config.yaml
encoder_arch: "vit"
model: "image VQ-VAE"
dataset: "photos of plants, animals and fungi (iNaturalist)"
train_examples: 38949
image_size: 48
crop_scale_min: 0.7
horizontal_flip: true
bottleneck: "vq"
downsampling_factor: 8
encoder_norm: "layernorm"
encoder_norm_position: "pre"
encoder_activation: "silu"
encoder_mlp_ratio: 4
encoder_head_dim: 32
encoder_fused_qkv: true
encoder_bias: "none"
encoder_qk_norm: false
encoder_layer_scale_init: 0.01
encoder_parallel_block: false
encoder_inner_norm: false
encoder_drop_path: 0.1
encoder_patch_size: [8, 8]
encoder_conv_stem: false
encoder_layers: 12
encoder_width: 192
encoder_positions: "learned"
loss: "mse"
latent_channels: 16
decoder_norm: "batchnorm"
decoder_activation: "silu"
decoder_channel_attention: "eca"
decoder_widths: [32, 64, 64, 64]
decoder_blocks_per_level: 3
decoder_block: "basic"
decoder_attention: false
decoder_upsampling: "nearest_conv"
codebook_size: 1024
init: "torch_default"
residual_init: "scaled_by_depth"
optimizer: "normuon"
muon_scale: "spectral"
lr: 0.011
momentum: 0.9
nesterov: true
orthogonalizer: "polar_express"
adamw_lr_other_params: 0.00091
steps: 15200
batch_size: 384
epochs: 149.9
lr_schedule: "wsd"
decay_fraction: 0.4
final_lr_fraction: 0.01
warmup_steps: 1520
weight_decay: 0.07
adamw_weight_decay_other_params: 0.05
Rows from block 6 of the encoder, named by matrix and row number. Rows with one number belong to one attention dimension. Each number is 128 + 32 x the weight over its row's rms, rounded and kept within 0 to 255. All counts start at 0. Numbers have three digits each. After the name is the row's rms in percent of the matrix's.
# q: attention query, key and value (stacked) (encoder.blocks.6.attn.qkv.weight, 576x192, the q third), inputs 0-95
# k: attention query, key and value (stacked) (encoder.blocks.6.attn.qkv.weight, 576x192, the k third), inputs 0-95
q.11 086:131116119084174132102116071118140109208148148125117116138179119125148098160151150176094140127123112133121139151108113128127084194175107139139116172107125154148119133172078133102107122167155085136125038097137154139133114193132150078113125153144114060109075145126204099152127172106155102183
q.12 083:090131160137087185139117131131166173157141127087136145170121161126115134138159124095146116137095090112134134081116149090115129141129185152106153188153119122096147123149119105130118150073130076090133125135122124182125086176218163128127179119180055146116126138149188106124106129129090147152
q.13 090:197131131137154039112094093123151173109141106129166174149082146127151130121122083129128168151121162144138104157113091196122117172143181145085166173139092130098153203087089092076117189101133100145112097130152096119136158113172113141115183172121116166075085132117023107090138114115178160152
q.14 081:018088145103057113099127101129111119098121161172111155131164139131135090128147124141194114121158098094070180079063114125055156127125108186114140133149123122120137129114126084179114138168161124065083108131151130111132101093100176080129076132169101134100121149130102139108101164126122146131
q.15 081:116129128135181118140198080137127128144151147132095127151144144113089096112162089134160072153056108125101121180130137190073075115164102136143127102145135152125135160094118147116118175096098183137162167172129134115129086144076103108144103081126097121153157125140035136152111030076112147131
q.16 082:094108128097117114196115129138159114115128136111114161131099199082119149152114148142156185114196110083140159147099114171118089097103123133128091077063126091122167154120092136154104107176105123138091175082176103049124128149158177118119086141171103101141143111102114097123104075116119178149
q.17 083:212107169172089109105146113125135125109108114072141167162180154102179130115130168135116122135117139181105125128096099150132164108139142131103153156118126134085150080132092146096123100129080164197141113108185113140121098207176133168089104094103099143176096146151097142115088110173128125171
q.18 089:148099145152130149070097103157087128187052090165162101106139142150084167098029134142168104114123168145105105173137082193135149132100136112168115196102188135109143145131140188147130149150123115120077108110103067141157159090106130181090091169134118116122145138107173165102129082126179120164
q.19 087:156143087158182081092118144126119114114126129161153128066120064139093157194086129134122157059134154107148137149128115155140101124163179039105175111079133098179144144146127073143130115108109183166148172101146127141116135111133116103124071129094070128117107155152096160077146134098165135183
q.20 087:000111118124162136152099172131141099105158093135132112130114149138126069104096092108113137115109070107106136112158096114125064127107144140081152123093147108129090086149161144143144141194192152166148144103070123150142172124178132125116094147133124156145156144163169119105079150192084108085
q.21 075:174138131096096129116126130102133166145082133143123107108100124087151170113096081162089162128132169122120137107156138168136163094126097130154131145086128173162136133113161107102140128155157126068099122131072078115132111110087170089111104065158138117161134167127207052105082131149189179113
q.22 080:060108123148086162100133083176145070092105169093102086094132195157153173172087137122115113132184174077139098120125138099137159142143097156187104120114142172114096132129107114137185169121133189101125161097085109131130114119066149112127130147136142162119124179094143087152125157129140135132
q.23 092:172104095121163121161160129112097163056075100100137184073089142080098072131114130163123098131100148093111177134166107105122098096156194163103142138056113135098079125131110102143104196185131199106108145135158129090149118104126119165151125169064145136160098100128102138153127068121144116163
q.24 083:153161139121163122163100126138114084162116153159092115133105101162100180143149163146124145204143128077158112143150210114122139119115154093042070110164080110121145155103142110103151096083136087136143146106110124149123143129170108134138140141169112138056139118182095073127170106066166094085
q.25 092:254149114086091109115159184097159089178086152119153160175127156166144153144109160115105098140180141148091103128141144109175076128115067121110209165077125100117136188149141077115120111206080150089150143163177149141138121155117091114157116064073111092094086087068040116150121111130137142159
q.26 081:186125138129150118097118093140143066092170064108151133170189118126175149122152093143125140213172134092127112097137182147073131105126128136120143140169147043161109134087115131113110177118151147110077062135078153159101094169122074103110140098129151133122132116180126149119131177125117160071
q.27 079:087118155014123129093110102139098071225134086167144087090176068169138123134155104145102106147117095158134138119181100147106141139092111126085138106139118093167103073089128191122090139168089167147133160109135179116105152084052080165180162097127175123076179135140099125125139119080191099115
q.28 089:092181146104092089053075141162126120132115138115205127102191143175101207145108083216134142072164164098080166136129114116139140111086169109171164130141133187131107025167125142154086145166090099152097148149152134188154168131093120179128178075146137072152124145127167106175139117121142117092
q.29 081:090100103160147141148110167183093126113174107083149147092088156141184141139127117119130152128103160199098101065082129122158163163153150126083135131080165052132138147118112182145106131083101105126100177124080122159176096081119142172086182135068174163097128168128112102110142178076108162148
q.30 081:132070131102144153124132153171103080163108072114112109135142150101135114160079167148137220136129171151126132075142135120164124133096127145166125119072082159121108159116133143101151122158132194117160187187124107121139107086044116066162121093067195121165114133163120180071122085157158185132
q.31 089:144163135141152103121142142169159144129130129096151125157113091141171102067126171122150134066123098127128126141124149170149141154146136151121150127122129100093112174099140127159172156105119076158117145152128153117150188119161142062111141109121161158098129106048075099106158118139182132094
q.32 071:126135153130151058130137164094118111076191083131125151152127129096143098091172052127123102117104124149138160136143141132134115155137138116105152093177145132163100067138133070149118142065204154152131152189167082095155106156153107084133144139174111093058126150127057073206140084113167131144
q.33 082:110126084117136157117140108179104158145092088112134156111132145080162126133180058119157149156117137136111105156155127019123131134094096159158147145125168199133075087126123156116080144151116099123162127081137170128192151089148217150167105177141135143139167133140131100171095113177083089094
q.34 072:145144130166077108103157147127170143105125162142121138150175106162138120098115141092103096155134169136125120084180119084152137108115149148140107063102129130162100156121037139126111150094079104101119126212170140134188138153093118106130128125106155150113151146176147128101120135117124140117
q.35 077:029109113171162120076197174124119137125139179128077082109081134109130101084178080137107150121153115129105126082108184078176135153119145131118155169165208134140098115155112061122081055136147137138111095180085134113094126148125179097159156163150104133130151153096159141118149156149104122104
q.36 084:150106142133160093093191128134134138098160090126117150148115116131108183161161059142147122068184109127143109136196135097139131109141116140180079102159081138116093138141119077111106139102074156113086187091164177105099118102114089209103123088120146104152203106170128123148165168164151147109
q.37 076:173155136098168151147154094141056170130075168125104120150082177152175147085104133156135094100101069079090123115138122161118160167184152153103120085144132157111124117106139105117126129172068158077169160136180100167091114121109120118133164077194109080086101105124127155114116153140168087100
q.38 071:101099123116103168123125085099148174113096194101182123120120151149103129104141159132079079135075079124133151128183089207139133109132157059122107136109179103169145143122130169123112139173122090136072124117168072209168147092107076124118145120114093181099162124113160107099100129074058165124
q.39 081:124169153100159140085122113168137163086129135139153140152137161123165117125102083072104114166148128136142148130116127177132130138143086094130181129133085176092099107146136149087142117138135127139056158130124122107101127160166123037088140116173191164050166182125136146117138140112102162087
q.40 077:196190136127182156150158126138139114120137058127104103084087181126093155135112185180110140131122133096112092157156176099119103074122158144133081112101131140172152075122112072158121083103171146144125124144204152125138118107104160164176135146144139128104135093097062149138114120166164182097
q.41 070:174135169139096107087122127138168101128101185086066137159092149108102103110175163088146131094119187146114161117139129097121127071098116102147053090170125117165137120110108123185102161122029092165178126140143053185182137107096158122113145067148119107169097122169144118147140111154144153151
q.42 085:036108137171122137122177109083056106125107191115137156125120248142095104138157113139151085153160141104123098126164117078130156120124153108108165101173163169097082122117073088076114113179090153132113141116102147166159168127110113109108112145122138131122159128181203099094113167118092124097
q.43 082:234145070076128057171139162135118185052114147132185154099103134099156162094038171101155112161098108110131104125094193186140147138163129139135136130109141120134174163137111138123145116161109143065167178105162144196126133092142112120151117168138158190059112110114049111086133109145123171132
q.44 077:166089063114108115114128199130154164102104159122178162141115072151088170127037145150044126136100138138125146100117045144117088151143136128157065087086141122163141116109145138144168173128124087060148146142159115123176171103110128149131110052098135108087126115098106113105183170136118180090
q.45 073:130120139171142143154134143147122168138119112099075112064089122112151112115095171175157153131060105118111169128107150158118112137131145125144137158029178082124168134110120107144225143164143148107152074118108124146105191111114127132127140082078116149135101069118174129104093188137124088170
q.46 070:084168090156133114162146136137160123089146055125102094124147123069093084128166160132086141150148072118176143145102097213083100072146106151109221087220116128052128140106118108106152173136221168185072103104112121117115155133143109116145130129083125161120155106206183089115110136110101137096
q.47 067:197041120128093155134116140164184147099120207176137152121110085099111175097127084151092098154174131139165124132072137130164068143076139114111104155157096087150106187094158175120096115101153077107125107068109127152136134078168098130125121091130154134170152127119085076136107082103132111112
q.48 078:107125097114163104152141117134135099130118132107184192158126107149122139137127123107131128143097134157191087117119105109148134216164060142167165081167192080192124147092108062084124165146153119067098144090104074149099109157196106170119132098069117107120175085109109134141119152137135127155
q.49 081:179095116154105131158108137158093153148138145088179183150143080112175156083100145133108106128143127147184141140111139116125099143111094092094105128098106064104161168121105123141139120141155177102144179144220092139117172137107141176097132169112108148088110064075128080121161141111177126194
q.50 076:212182124106137106177160144115141175212137118146107103066140143105141112191134167169132157133154132117106161178053141084086119085154183144121082166118105196088066136138183144103096158085093133164142160133158155145116097118115146141169112152099127146102167128086061156114159109110117120170
q.51 082:228155140077079131087073187160147092150118110124126153148115109085144129131139136036120120082173150119121142142102145141131104147103071122100073147081113099154179180083134131141156154115116146131168168150128103115166161137139087164109099092152140113146094085091078123164126058119071096181
q.52 084:142097119132146096152031140126184095195070148113135118110137099161124160163044157147089136138115141180117138159121108148144101141106167168125126141072108119165147157145120199134157113151093091095111080111121107147152105154142137138145205135125174107120103099092107132150114125115200158170
q.53 061:105171114085133125176192133121174115114135171170127105047120147121126139044220127070133102153106184110189110109122125105127137156115158129128057071144116124162118167085115106132096190149115131153142173125135108149118071083102125114081141119144066159195184167177145137126122111154117130144
q.54 088:069088143130138103111164117068098099084127141148117169080109123162124109101167140140135120123103102119126115092173137096132131125132073096150112101155135141161143137190159110186155099160082178151120130119111152160148087085111123153133158101121092092132087154153159128125127100141128102198
q.55 070:121109119168182131155164169127112159183188109119139143131122104139105121150146129148109139123119095093097125131185126082127158111177164163149144055200108175119101107098149028078102123084193112147152153136127106098113085120138131192133091103131087120139121111132150102140071153152061091127
q.56 066:155113170149096134064142093134187136072137131123118081167150151077204133116121119094147122119158154183101111169124204128124128131083117185148162127101140071145129111071176149148126125153144121124106091088149127190131170110077150095088103149155144169139097111156094125149093080127145140119
q.57 079:040157129089132117083116131063133131120070136116127158086099125191111104077132135142105137135089117129149133066125112071167076157154133108141054106123142168113086138117170101187131071129084179125107131110087148174130140112109175107164175099098116096157121148111190145191143176119134153190
q.58 075:137158179136072155128063074131162139180173142104184148130153126177142159096099158120147166156158129125129149141092140168119125152072148135135139118147124066151152119090124159150126115096143053101119092089090137192171090134160153141148116166127176095101139132101069173076136121120102155070
q.59 097:105116167166087087111119171172158143143108154037204146171157099099141125099111095127097090107121143131144141142118119114152122138078133064079143114140099055178170062111101152179117108140160131124127125145095105127182169124112108142104158094095168163136098136141141129182085113101104153116
q.60 088:190166173131133133119177096127144118112179072108103101125148115089062096168180078087135113105175175107139120141140110085140098078129164045151125121153090143133126085146150128126108165084130116196082142124082123095194094129164148130155098110071111126087199164132092131152128112072100120158
q.61 075:185116142128141171137110123140089129179149122085180076139122084105147123149117196108109129097133140126181146092093137043173034082148203138114098120098132117124132161124110183083140147079150118157136114126159090125074108122161034159127166094125121190128113091130087115144122138154099085166
q.62 072:134090131151100142111095108127155155163095127117147180121108092131178138068119192069087113127102121115137141127129120162139138138105119107112138125170117067166157144116088117086106074085133133067101170111185109205101118175176115149085108205185079120157081137132099108159084114104119118141
q.63 076:116169147156126158116126135162159169152133131123133148153186146085181141164164135071105154177110093125097123169153160084162150144135180184156119101171133160131109115092123126119077093127090111162148057149134162125159101124140163154106119162139152153133100165127146112099106135119152074132
q.64 110:141151114104106124124154135133077142083149080159106167165149130138107204053123127041132177175078165138107123121100140104107166122135139110172140069114088134105142093142151131083181123161118142129100187133114102138176086146102084167117125105121096237139127109127128155104172113126182106097
q.65 108:161050102132102090124153122120135166127150064107133139148156131099155117197132193147109097151137108134139147121115083089099109076132175079115121113134119216126147133101124125151114077128159127081128127158087121126094076147123138182088121157087092122182146109187119159124148182164112089130
q.66 108:074080141133116190149103166129118173162082142145126024074147152097153142141109137133125149112129115173103130115129123133136105121076152161146144159121167138165099101072192155072112094128119173106155126136065108150175146075144142101084098124082128141163126113137119066054132097103147039175
q.67 121:106176115143119207138140142138140121091120137122078134086120123019125157125060116086162167060088124081138115150117106193152148084121130131151137131082140148208136132122150159134139126113110087138136109103156154154130174166120152124114120101114120177158123150145102092151134169198078142065
q.68 112:156079108048092090165131109161117130163131163125152124113134197099073083111070151114157128100168164180113094157087073133084126092153124137114123107131119136166124107125140151107141121131113165114171061105111188087140154132145103130065128175116127187201125137184140140119023122089115163144
q.69 106:154095166158131136163202127133155137118165104125151127153168127151153142100137168110136161158052105146119117147101100071060172098130121128119154150116117131056117118128134116085170128126094102128085044121113120101113086151072164130176133108172093194156150079118136148058142117088185129128
q.70 125:115111122161134172136148127160097160143143117120140128165160107139098178165107127119087093116108066089116130124113152159071119134111100159088109101142136146113112201139118086113158179117124132113162133163121114088071164167168075096140153121169161121134114107099149153154131110096175199092
q.71 115:127191120145071162068158144096123135051134111138136173128085106082132136145159137151114134125141161135122124113124140140223149161125143120143127165146096145168109184112122117128178107126129119101099103130091127137068111182127163080086105094122085033167124148156128139152117178183131128143
q.72 108:142114078107136122141143089095184164121120092153140178177136136122151174120116134155147166137111125106100146102142189146091098167140099136155127137171092123182124144137147170105121130111097162098140052122149134131139157066042129107143156092116072116072119091126072128125135172032141111147
q.73 111:109126140168087134096145126125079154128053138176145152120112142075110087125156150082111050077145043103114171102110036148079126162146090131130105078107107167125142155115152112115133102114119120065131188131194121084139108184122147184112161110157151112207110113119121137130163071196184146157
q.74 111:075147104161079167161135122174027159134150137128209154113128154133137121096109110151172091170127127173103120114119105158170148099131174104100164210060136120080172086113135125147097158162164138132127181147128109153167143008099126214101178096094101163103135144181093111098112076138107101131
q.75 105:076104147083091143142099121190175196112154128122094130104109209147093146153138183129177123148143168162150107165124064129076173110087114179111110158174137130102124065159134122129115130115106177091108167162121123173142130141098107166185109090133096140125079144128134133168093088105143083190
k.11 084:147114167047149138080146148075150113112130109160125100153131121108139154090114163107117116125100134126167125167127142098096162108147048181139136141130105070120110163149119123090151138101098095160134151139074176112106148129130119070146114074112112102122162175122136138083130170082149165102
k.12 079:094143116104139141183130127114084176166100130139104130131109179125127181076141081085124161136083105107128088126099141142127112119117155112061155110116165124128108069073152168155133130117126148207179104127144144096067114112159125148133037138109095152159107145140167186093103186074139085087
k.13 090:164110117103118089114135119104109112059138081106143143091111149113122147124105124160153151144081155125135110114157139144174119141121160113098094121118189171143103197153166097150121143124138101142142134144082154058119136060121139170152124144092079069137190158113081193187129118178142120107
k.14 081:069104099182099190147162068148128145109144149119123146131111135083188115111202139131196148124191160114133143182160164147119153141132105143165136123138130123140148115175083175148077106111134115135120121126115100125120076128140116160090104122078145102118163147146153162119110133138092146153
k.15 081:153184155127167105124120114077091113211160123073178150155169167116116150125126140097093148113224133147123118098137111133093079112207141134114156206159098097087143095147158126105163152119084125145169077119147107114150121126161160137110211137133084078121130092132109125134096098132133102121
k.16 091:076126136159140166126122102151151069103120145136097160136084188106128127116106096166097131102205111100183126076146114163080170123183109165154134135174112138075159160135106121151117162117065129128109212063128166090140133096113113108129100155171108106128111144141125165151167096164132062121
k.17 085:080159146128150102117076151134171119075146114136184124112092067113114136065097103090115128084133131146144129117115135186049173069140205134122131136123155136143112083125134127120161077105084151112119126133136148120193150132096140175187112109078023136172144102114168155152062103104084147126
k.18 086:131121188107106119080087117094106142095022099095153123157133113135078176136083146116140074162118134132103103133121077148139154148130151136165131175094160182095089108199127112109135129112186117129128209084133157147154162092110146097172084088104130137096150067112190149090127101144147093173
k.19 088:189100142155116112099163202130194079152125092114138108130142100128142136109068128151070100084095141114118165099132107085128078124107191128078086125099170082161126169125091098129168155114085133076115160141187075153143160127166098098135164062145126133141088073137098091091109112172117135158
k.20 090:100123099065168120158086131118141128142174147133094099119109127117160164128157163162058103137121174136073076121097073090188165091100136101118130129172173127138096035110093134130107073099151122110132152096184083134131083119145111127130128136179141166119123113108180084154122130175153075126
k.21 073:107071108184053172165125182082155190071129156118140095080120115174132136179081133147126195130110116131106133105078169059106129120132147178193135080129117104103168157199109159144124141123157087130146147084081099106141130112088141097126173136119155102137175122136186143084153147135171121129
k.22 086:162103132073112122135100115112152110120138090155181094088120119124149144192134128128154109116149070184093123143098123189135133158099033137138148173097132107140142135120112192090124131145196088164167135118061091143127201182132148092175143125121180151092119169093106141143142103144126176068
k.23 089:161123144117067125115123161142104116132100126134115099058137141146136059091080091045202132165139128150134120090114085129137082090121142140129121164099082060112148137103133145097156172124166116112090123134110167129132115135151110171103172089079160124169148144075059190134112174151174167187
k.24 077:119153164063138151143176130143166104132127186122089139123124109117127134136170163137095132072134120074119116144151124095204106140112114119130095108165116130092157073128132110143119125116104106168148088168134145094151117169167120141157097115186133070128139118144164115185175092088146141088
k.25 086:145148121149143099029137157130158075135127166150117069159163164149108157145134135138088115089084135153139085134103184103132100101082110106155167118141075161161154242141090165118097180098173140147104116106162166169163122154132077147129143119108100086129124165115072190146124149123134190100
k.26 078:143126157131159124138116140137190159133169146090109174167150141080143088097164058156169084151117133149104147151125160142120136125182133138141166117195143183074152151165121140155087123109100135162097061166104123088139066138149104099083139134096173108081132121156090100157084173096082119137
k.27 082:170190147073129080071056102114109093130101160122124161144098148157098185168127177135138124132148127134145116157141135072189096165110114086125138172093096135108112167183065144186167152109085156083151188159156104218084102203105143109146104123060118103117159141162152150137141099115101162185
k.28 091:094121128204070110093085097183133140142091125139166120156157122099138168136146107135165095120070096207118189170114146132106141127120087107099168151119076088084146143146125151131129148130144097116092160096145120145145140120108108128190147177069115134158151186122116145106066149143124119159
k.29 090:079132116136160132112165117129136149102168169124161122111117136113123118113149101113129119146094191129164175138174149134197123128125190136120163059139095132133117116106109140207171042117139198131124103127072121040166138066166148140110127149107112159116103124114111075172110055068052160122
k.30 085:128150128182111137173136124112126111134148161135189122105114097164097085160141077114098159087132115141126147092139144048144128126100152155145131129155136078097106202112086107134170092117169168146153128145095118126155140108119107099114167142127129136133137134105107087120142146090216120195
k.31 092:116115139121170169064159117136143126098151145079120055078158147064121112108181125183148083147147106148102109137165105144107143102094105127169142102088202119122092162070117085139167183105119117128121153138139118100160093078120136101134068182178126079136130109129202094137170100107139124139
k.32 071:080188133120165158122140093126122177146165079141100139138117118124119167135155112166111069139128097106093120092124099105144120081132111103116052099155168130156133121129120129105062107090048163167117123127174168113183157083126157140175175091136072140126113196125098116123095133090147048129
k.33 084:120166143183151118119172133139066077102135121117159118098104128150117118089144089149163120115155076186119178131159132070150108127101109198151143140118134171167070098105137118136160173193066149102116143134084091135113158104146158106100096124083182119120178124147115126164102150142097098156
k.34 075:123128099152099127143162152159140055123149138165133115189187183125105104147096109145093116138170142050106178117193096101173146129088147123096101135148100061177134078119115144134142186098147108108177090125124098114132129114125177117119138115117101127140089133114161135202118122126138112147
k.35 075:165161185085100127134124100128124096141172106150188134212096116099135123062141171115044085064128122174094118107110140136167149136126182158116121125120149082163140177114154145112083172133045143160107122090165108123172217128131134098127076086113110101119116172188098186160162149100122109072
k.36 089:185088139108159123069214111131105087084149132166080146100106103125116080119171135153182053137090132074138132117120158103157172074130150114114000107170135142157160164111094110120136179090063094118110086158136111084103122098149156161164180101170141137124176095103149153124163153097118113138
k.37 073:110129133123164122108109145078098126124171154101108157148146121163186127159122137138179115139134084064126097164096110165125167132114202113100031174074136092174153109128110172107104062112154157098154097120180145135152066130096138179165072160199115110087121129098104147128175152108148098081
k.38 074:108124122154137169150088180141122198135132077106141121114143184149137169143080119092073142144094161194155046119095107112112116108123180085171154148172122065102161116125132146082207154173196143149153122149113134139151177115112205118119120164121132136129143172127160130105110124122114127083
k.39 084:074157113126151122085140052118177105084140125156140109150159149175079107107171164156174138144123128109140078083208113114095142138145115070174176098215094122080100111078095118092153138062172116117137140134155181153127119138158131132093175132073074156179166157130167106169097104114116161110
k.40 079:195190166142124147110101131106146109114109141147118159054080111120110134105110116140160095108121079121163147120121061132133175110135117145137032117111163163137122123115168097132107190142176101054112121109200108133060127107118107166117151144131135152122092126105086137080192144093176077137
k.41 075:081119129106167117163098145116126132144136135084159162086126120138068172116143107183107104103090165071137057128148126095133137077176121149116156130069154089134215073132137197136188094120110071068169136177131095146111133157125180158192078101116126110129157091104132101082099122160155082124
k.42 084:158108138106105150136112129142109080108141138142198173171134121140139087115110141122077117151152157091127084164146094120114141153156223115093084143105147096165063107100147149127133170168007078128165132105126115126172162129125154131131072144140136094203146119152107150170084106158085111100
k.43 083:122096116161079124137141119112169204131113085122144114149127131131149124100100072154129125157111143131140131145128078117174135132113132113156057102082099165120089106132080131133100075160231152114049174100075151106161100108145133088144157083044132170150117178111165115087140135109146129163
k.44 079:133118135133149103163167154148136099148143133079100142134097139099094177129072137118121148162129157125132118163147089160101137127104137104169055143096091061187152098072074134129153093129132160132135182122124088101226139107122108099128102133118095148096092088071137123125172140145147076132
k.45 074:168102101145114107125118165188134165078093101131146059118111068108125118082111123080169099105116140168151136161089068144129167174103160174125220129040162069126136098096119133175122121120155121120161144092088106146157130096061106081102155103093156150152113119117110135115103136133201137085
k.46 073:095164148124194187126149183159090122153122148126085128109163079060127073152152111139163140159106068124184134161128101128078159104113152132120171149172083184083130113140123050084088120153164137133145121162072155116160062142171094121070177120164073144118147154177184083105035108128147087093
k.47 075:161063140128112106109117072166187107164148110075134144095112113112119164118134118137166079109108143102121111139112135074132090084153077103146174054085092132117092098082086086159149185135242188154178084105078122064112176094105157130144163153121104131202173130085090144136196086139093112117
k.48 081:137163117100198153130174121080101093138107112100154143255147144168120098170116110161138161136152122131159133160135109125152085098180148118110166061150143143181151156110149121110116113112090148134084124156074108112172114122146107123194049098162078148187168134139150091199088171110140101144
k.49 079:163087121129093076189148122109081157135083193079168082199118103111126173121094161107131164116122199115148133190067111138136101125116141127122089124116112121153151060128071102128135148129168150176088136136156101116205191088111166125161132105119146153120125080111084115112085146140150144135
k.50 077:157109208124104137121131110079142161088100129145090170054130137120136205104157142144135094138154143130142148148130153146095145073097070136190091180149171193126102141147103113114117096123129144094094148114170085090114115073124141125078150156133101108144099156144069119119145135119104180121
k.51 082:076075110108134116140148125165159064140098124125133132109140117125097125111169091117138127127115170046180208142090084125123148160156111131090153120115111189094181093173145101086144067126180157128141155132105080109148138156144122117186112112153135124147151108128102093147135135137156069152
k.52 090:135138134121124121089052195105163100143097155102122098132129145126161138156082152093189168160068179177127179134057171167098083127125136128140210107123123111186140171109117190197151125152152094098139108151121089155110128128107145150167113132121132148166092101121095144130114154102141184117
k.53 069:110153126136193122115089069118125137158144070099155102089096082143104115139147116177056074080100138043187075083133101075173144143254147136117085106143188162113123121115127120126145156113142121112151176089076134163090130111112137149140118189089136118146171131122150104121136109127130097167
k.54 094:172083069075076080132135133088138101113121159157163192118095095124159123147130140154119048130147140093163104172128106146113094143163156054166047111088133131150144134186122141165142168147020136123192131127083118123135104109132107106175050133111093115114094118085109126134115100122100134173
k.55 070:122150145179210147147159148124088108094127102142107172089152081117119100085144168140129109134184143168114140145173150107141164086167152172139062073110174208158139183126126095149098040114107128112124104113120118109114133130114123182098071119104105129087145091093116116175139088147130070134
k.56 072:089115160121124111151147117182233123163129116075147094114099045130108157162096126159128100100147102137122117104133183085139185106122135094121224098073074160137053049159088152127113129127180140117134107143124139097177129113074118080110130166119085131122171160162135139120112101108178124135
k.57 077:172115085075140114126094109128073113159127144145143167133119134125147170097140146192098172171099121145136102130092154173158107164157123103154096141119190068222173211134112188140126105138114145092170105080117076149172134122155118149138107130135172098122145084094144152183211077090095165105
k.58 074:067116158143064159126150191153101173110125148141084117121159138138078115103123101195156176159075109202091094125149138112076095141152141086130255114156092128136074116067139143115129158147194135113142124172053132137126103154144142117125099152098036128135159137136152115151145102152134130142
k.59 094:122084140200144107155127139121132086165099114085158127108098105113090104186093127113134110097078185171134095091083128123142135125094122113124214121077113037138164135098110130189129134143149140124141085175117075169131175132094112175171120087121157174109112064142168156148111068142109121175
k.60 084:156108142068157140076168140135147108096110085109091180038098130117083112143179061173142059132087151120144146077189152087125102062150107137081082081135146138124130146148160100131107159133098109172139168160164134120145090075172129138108131107127131107125174128115152114100132145112078103147
k.61 080:122044116175092184117124139121079144080144134074142129082116111102120098107100123123140097105158139110126205160189134141169111113122120138153165130102136154114132140113116128089120119109194177172109170165093127084098156136136139063106159142106180138087157109098140152194080107157123074150
k.62 072:088091127170148189130128113132134131129134126115095161165113115187109169110141135114095196141160150184161118098093048093112077104097118073166174121088145026142146035162133124101125138132145158123158130160112115083120165181073096181149129146062119117170106123147163126106127132147166129154
k.63 076:045208134207127111145159148160158173143147132142164078110138149132114100092137161117152123104131077145137124156183122081120100179088133126119204137150137168113088166113115103099103107129087130185140103160094147131119112107104148083088169160131166085115168153129156126126155140103095122149
k.64 108:084096124088097090094145163160123115137139108184109127100157169073163107112100125135131205103131156136135117107129099165157168109082147083104129130099166148193130053139144161182147115098159104152142131115109149069150133143085155154049031152070089220162114154113097146158062129144078166142
k.65 105:119162159174145089146113127129104079133169142176144120114172136119184127146171107141121102120129133113074095063128118116152146151123221072076121175103149189113082119138136113152123130227088166131104126153126125165086114177157103210077111101064147100108135073139144202160125117202121100135
k.66 119:160134118185122156137161160143224105119123118112127184119168159091129137142085164141166091085073129059132170108066093158150109140150161159075200118158088077117126142153111114160113143128168152102132115137121118140167129096095145114151200144167082155099144067111133135155114152173130098147
k.67 127:116144139158139213086099133180027141130162123110150064108121161229140100151173153142097183126123093176120163153135068130222089192131091108158136084136104161071148168133152108103196120054123113125109128138163148112123122139122129133182134146162134112156146126104154159114144055162179178125
k.68 116:133104169177163185113149145151189122138095103114122148109131142097176124165128121150130140085153117146138158141117124157079150151133182142151100132103123114160146091072151062169106107125174044150131160132142162212129124102098109105093118141190151238166127076127129090077180144128166124129
k.69 100:174140125137123086168094089131117177130151109140148140135093139142149128165137093143166155136115095130101117155157130123101168141125121094072114090144130165150125132152137125104110113183163110149131145137134155111040144170090150104152100121053148194099105135123206171133107112103102159081
k.70 124:147120105143164150146179126131214107117132114092087115159130095153136125127143147163108075090107125119099181093119155120062111117133100152103113134208174172115077139156171121115121149111119077135145034126133128113146138174182122066173144143186118151197104112119104187126135091140116201100
k.71 111:132193111152143123090086118066141151083146147129123131081121126152108097183162178174101152093164108092167143136149152140198115158111105076195123109139132155149120192124179083168158130119141109097140125136076172104108069167167121109094120129120077065159120132117139149148177166189129144088
k.72 113:115155151125120180131126097154136155088196118147127072085107064134131097150159079114102106119196098110131153110140129115097129106099086113179112153139128075155166149096102150067128154158079157190132166137142143100128079043140089104090133117143113065069128141114182115129104110092152158148
k.73 110:176136148185110101150139067160068141121119119137098112144132100131118107109109140148117170122111140115101113078142133153131084031158153099090111128132120134122056058118135127164103053097143113204170127121169125106140106240140143190123139109203104150165143133125153126141116116190109097098
k.74 110:094136118142194094142117117126150161066147142119114088148144106104087154147158144120127139146085134188155149127132063149106108108148167100123157134105095092154131061110146161130139118102188104118161095126140122122160109073154115218099143135081094221131117120140096177149125147125150086171
k.75 111:133119100104173154141095117178122109159190208156173150117225150158107125129082180183129084129137128164134128100089100121039128105124161153135164126078121107096125069110131052152084136161084144094133117115183178078088093092107093169149134144146119179091085156144108129140146082147163145096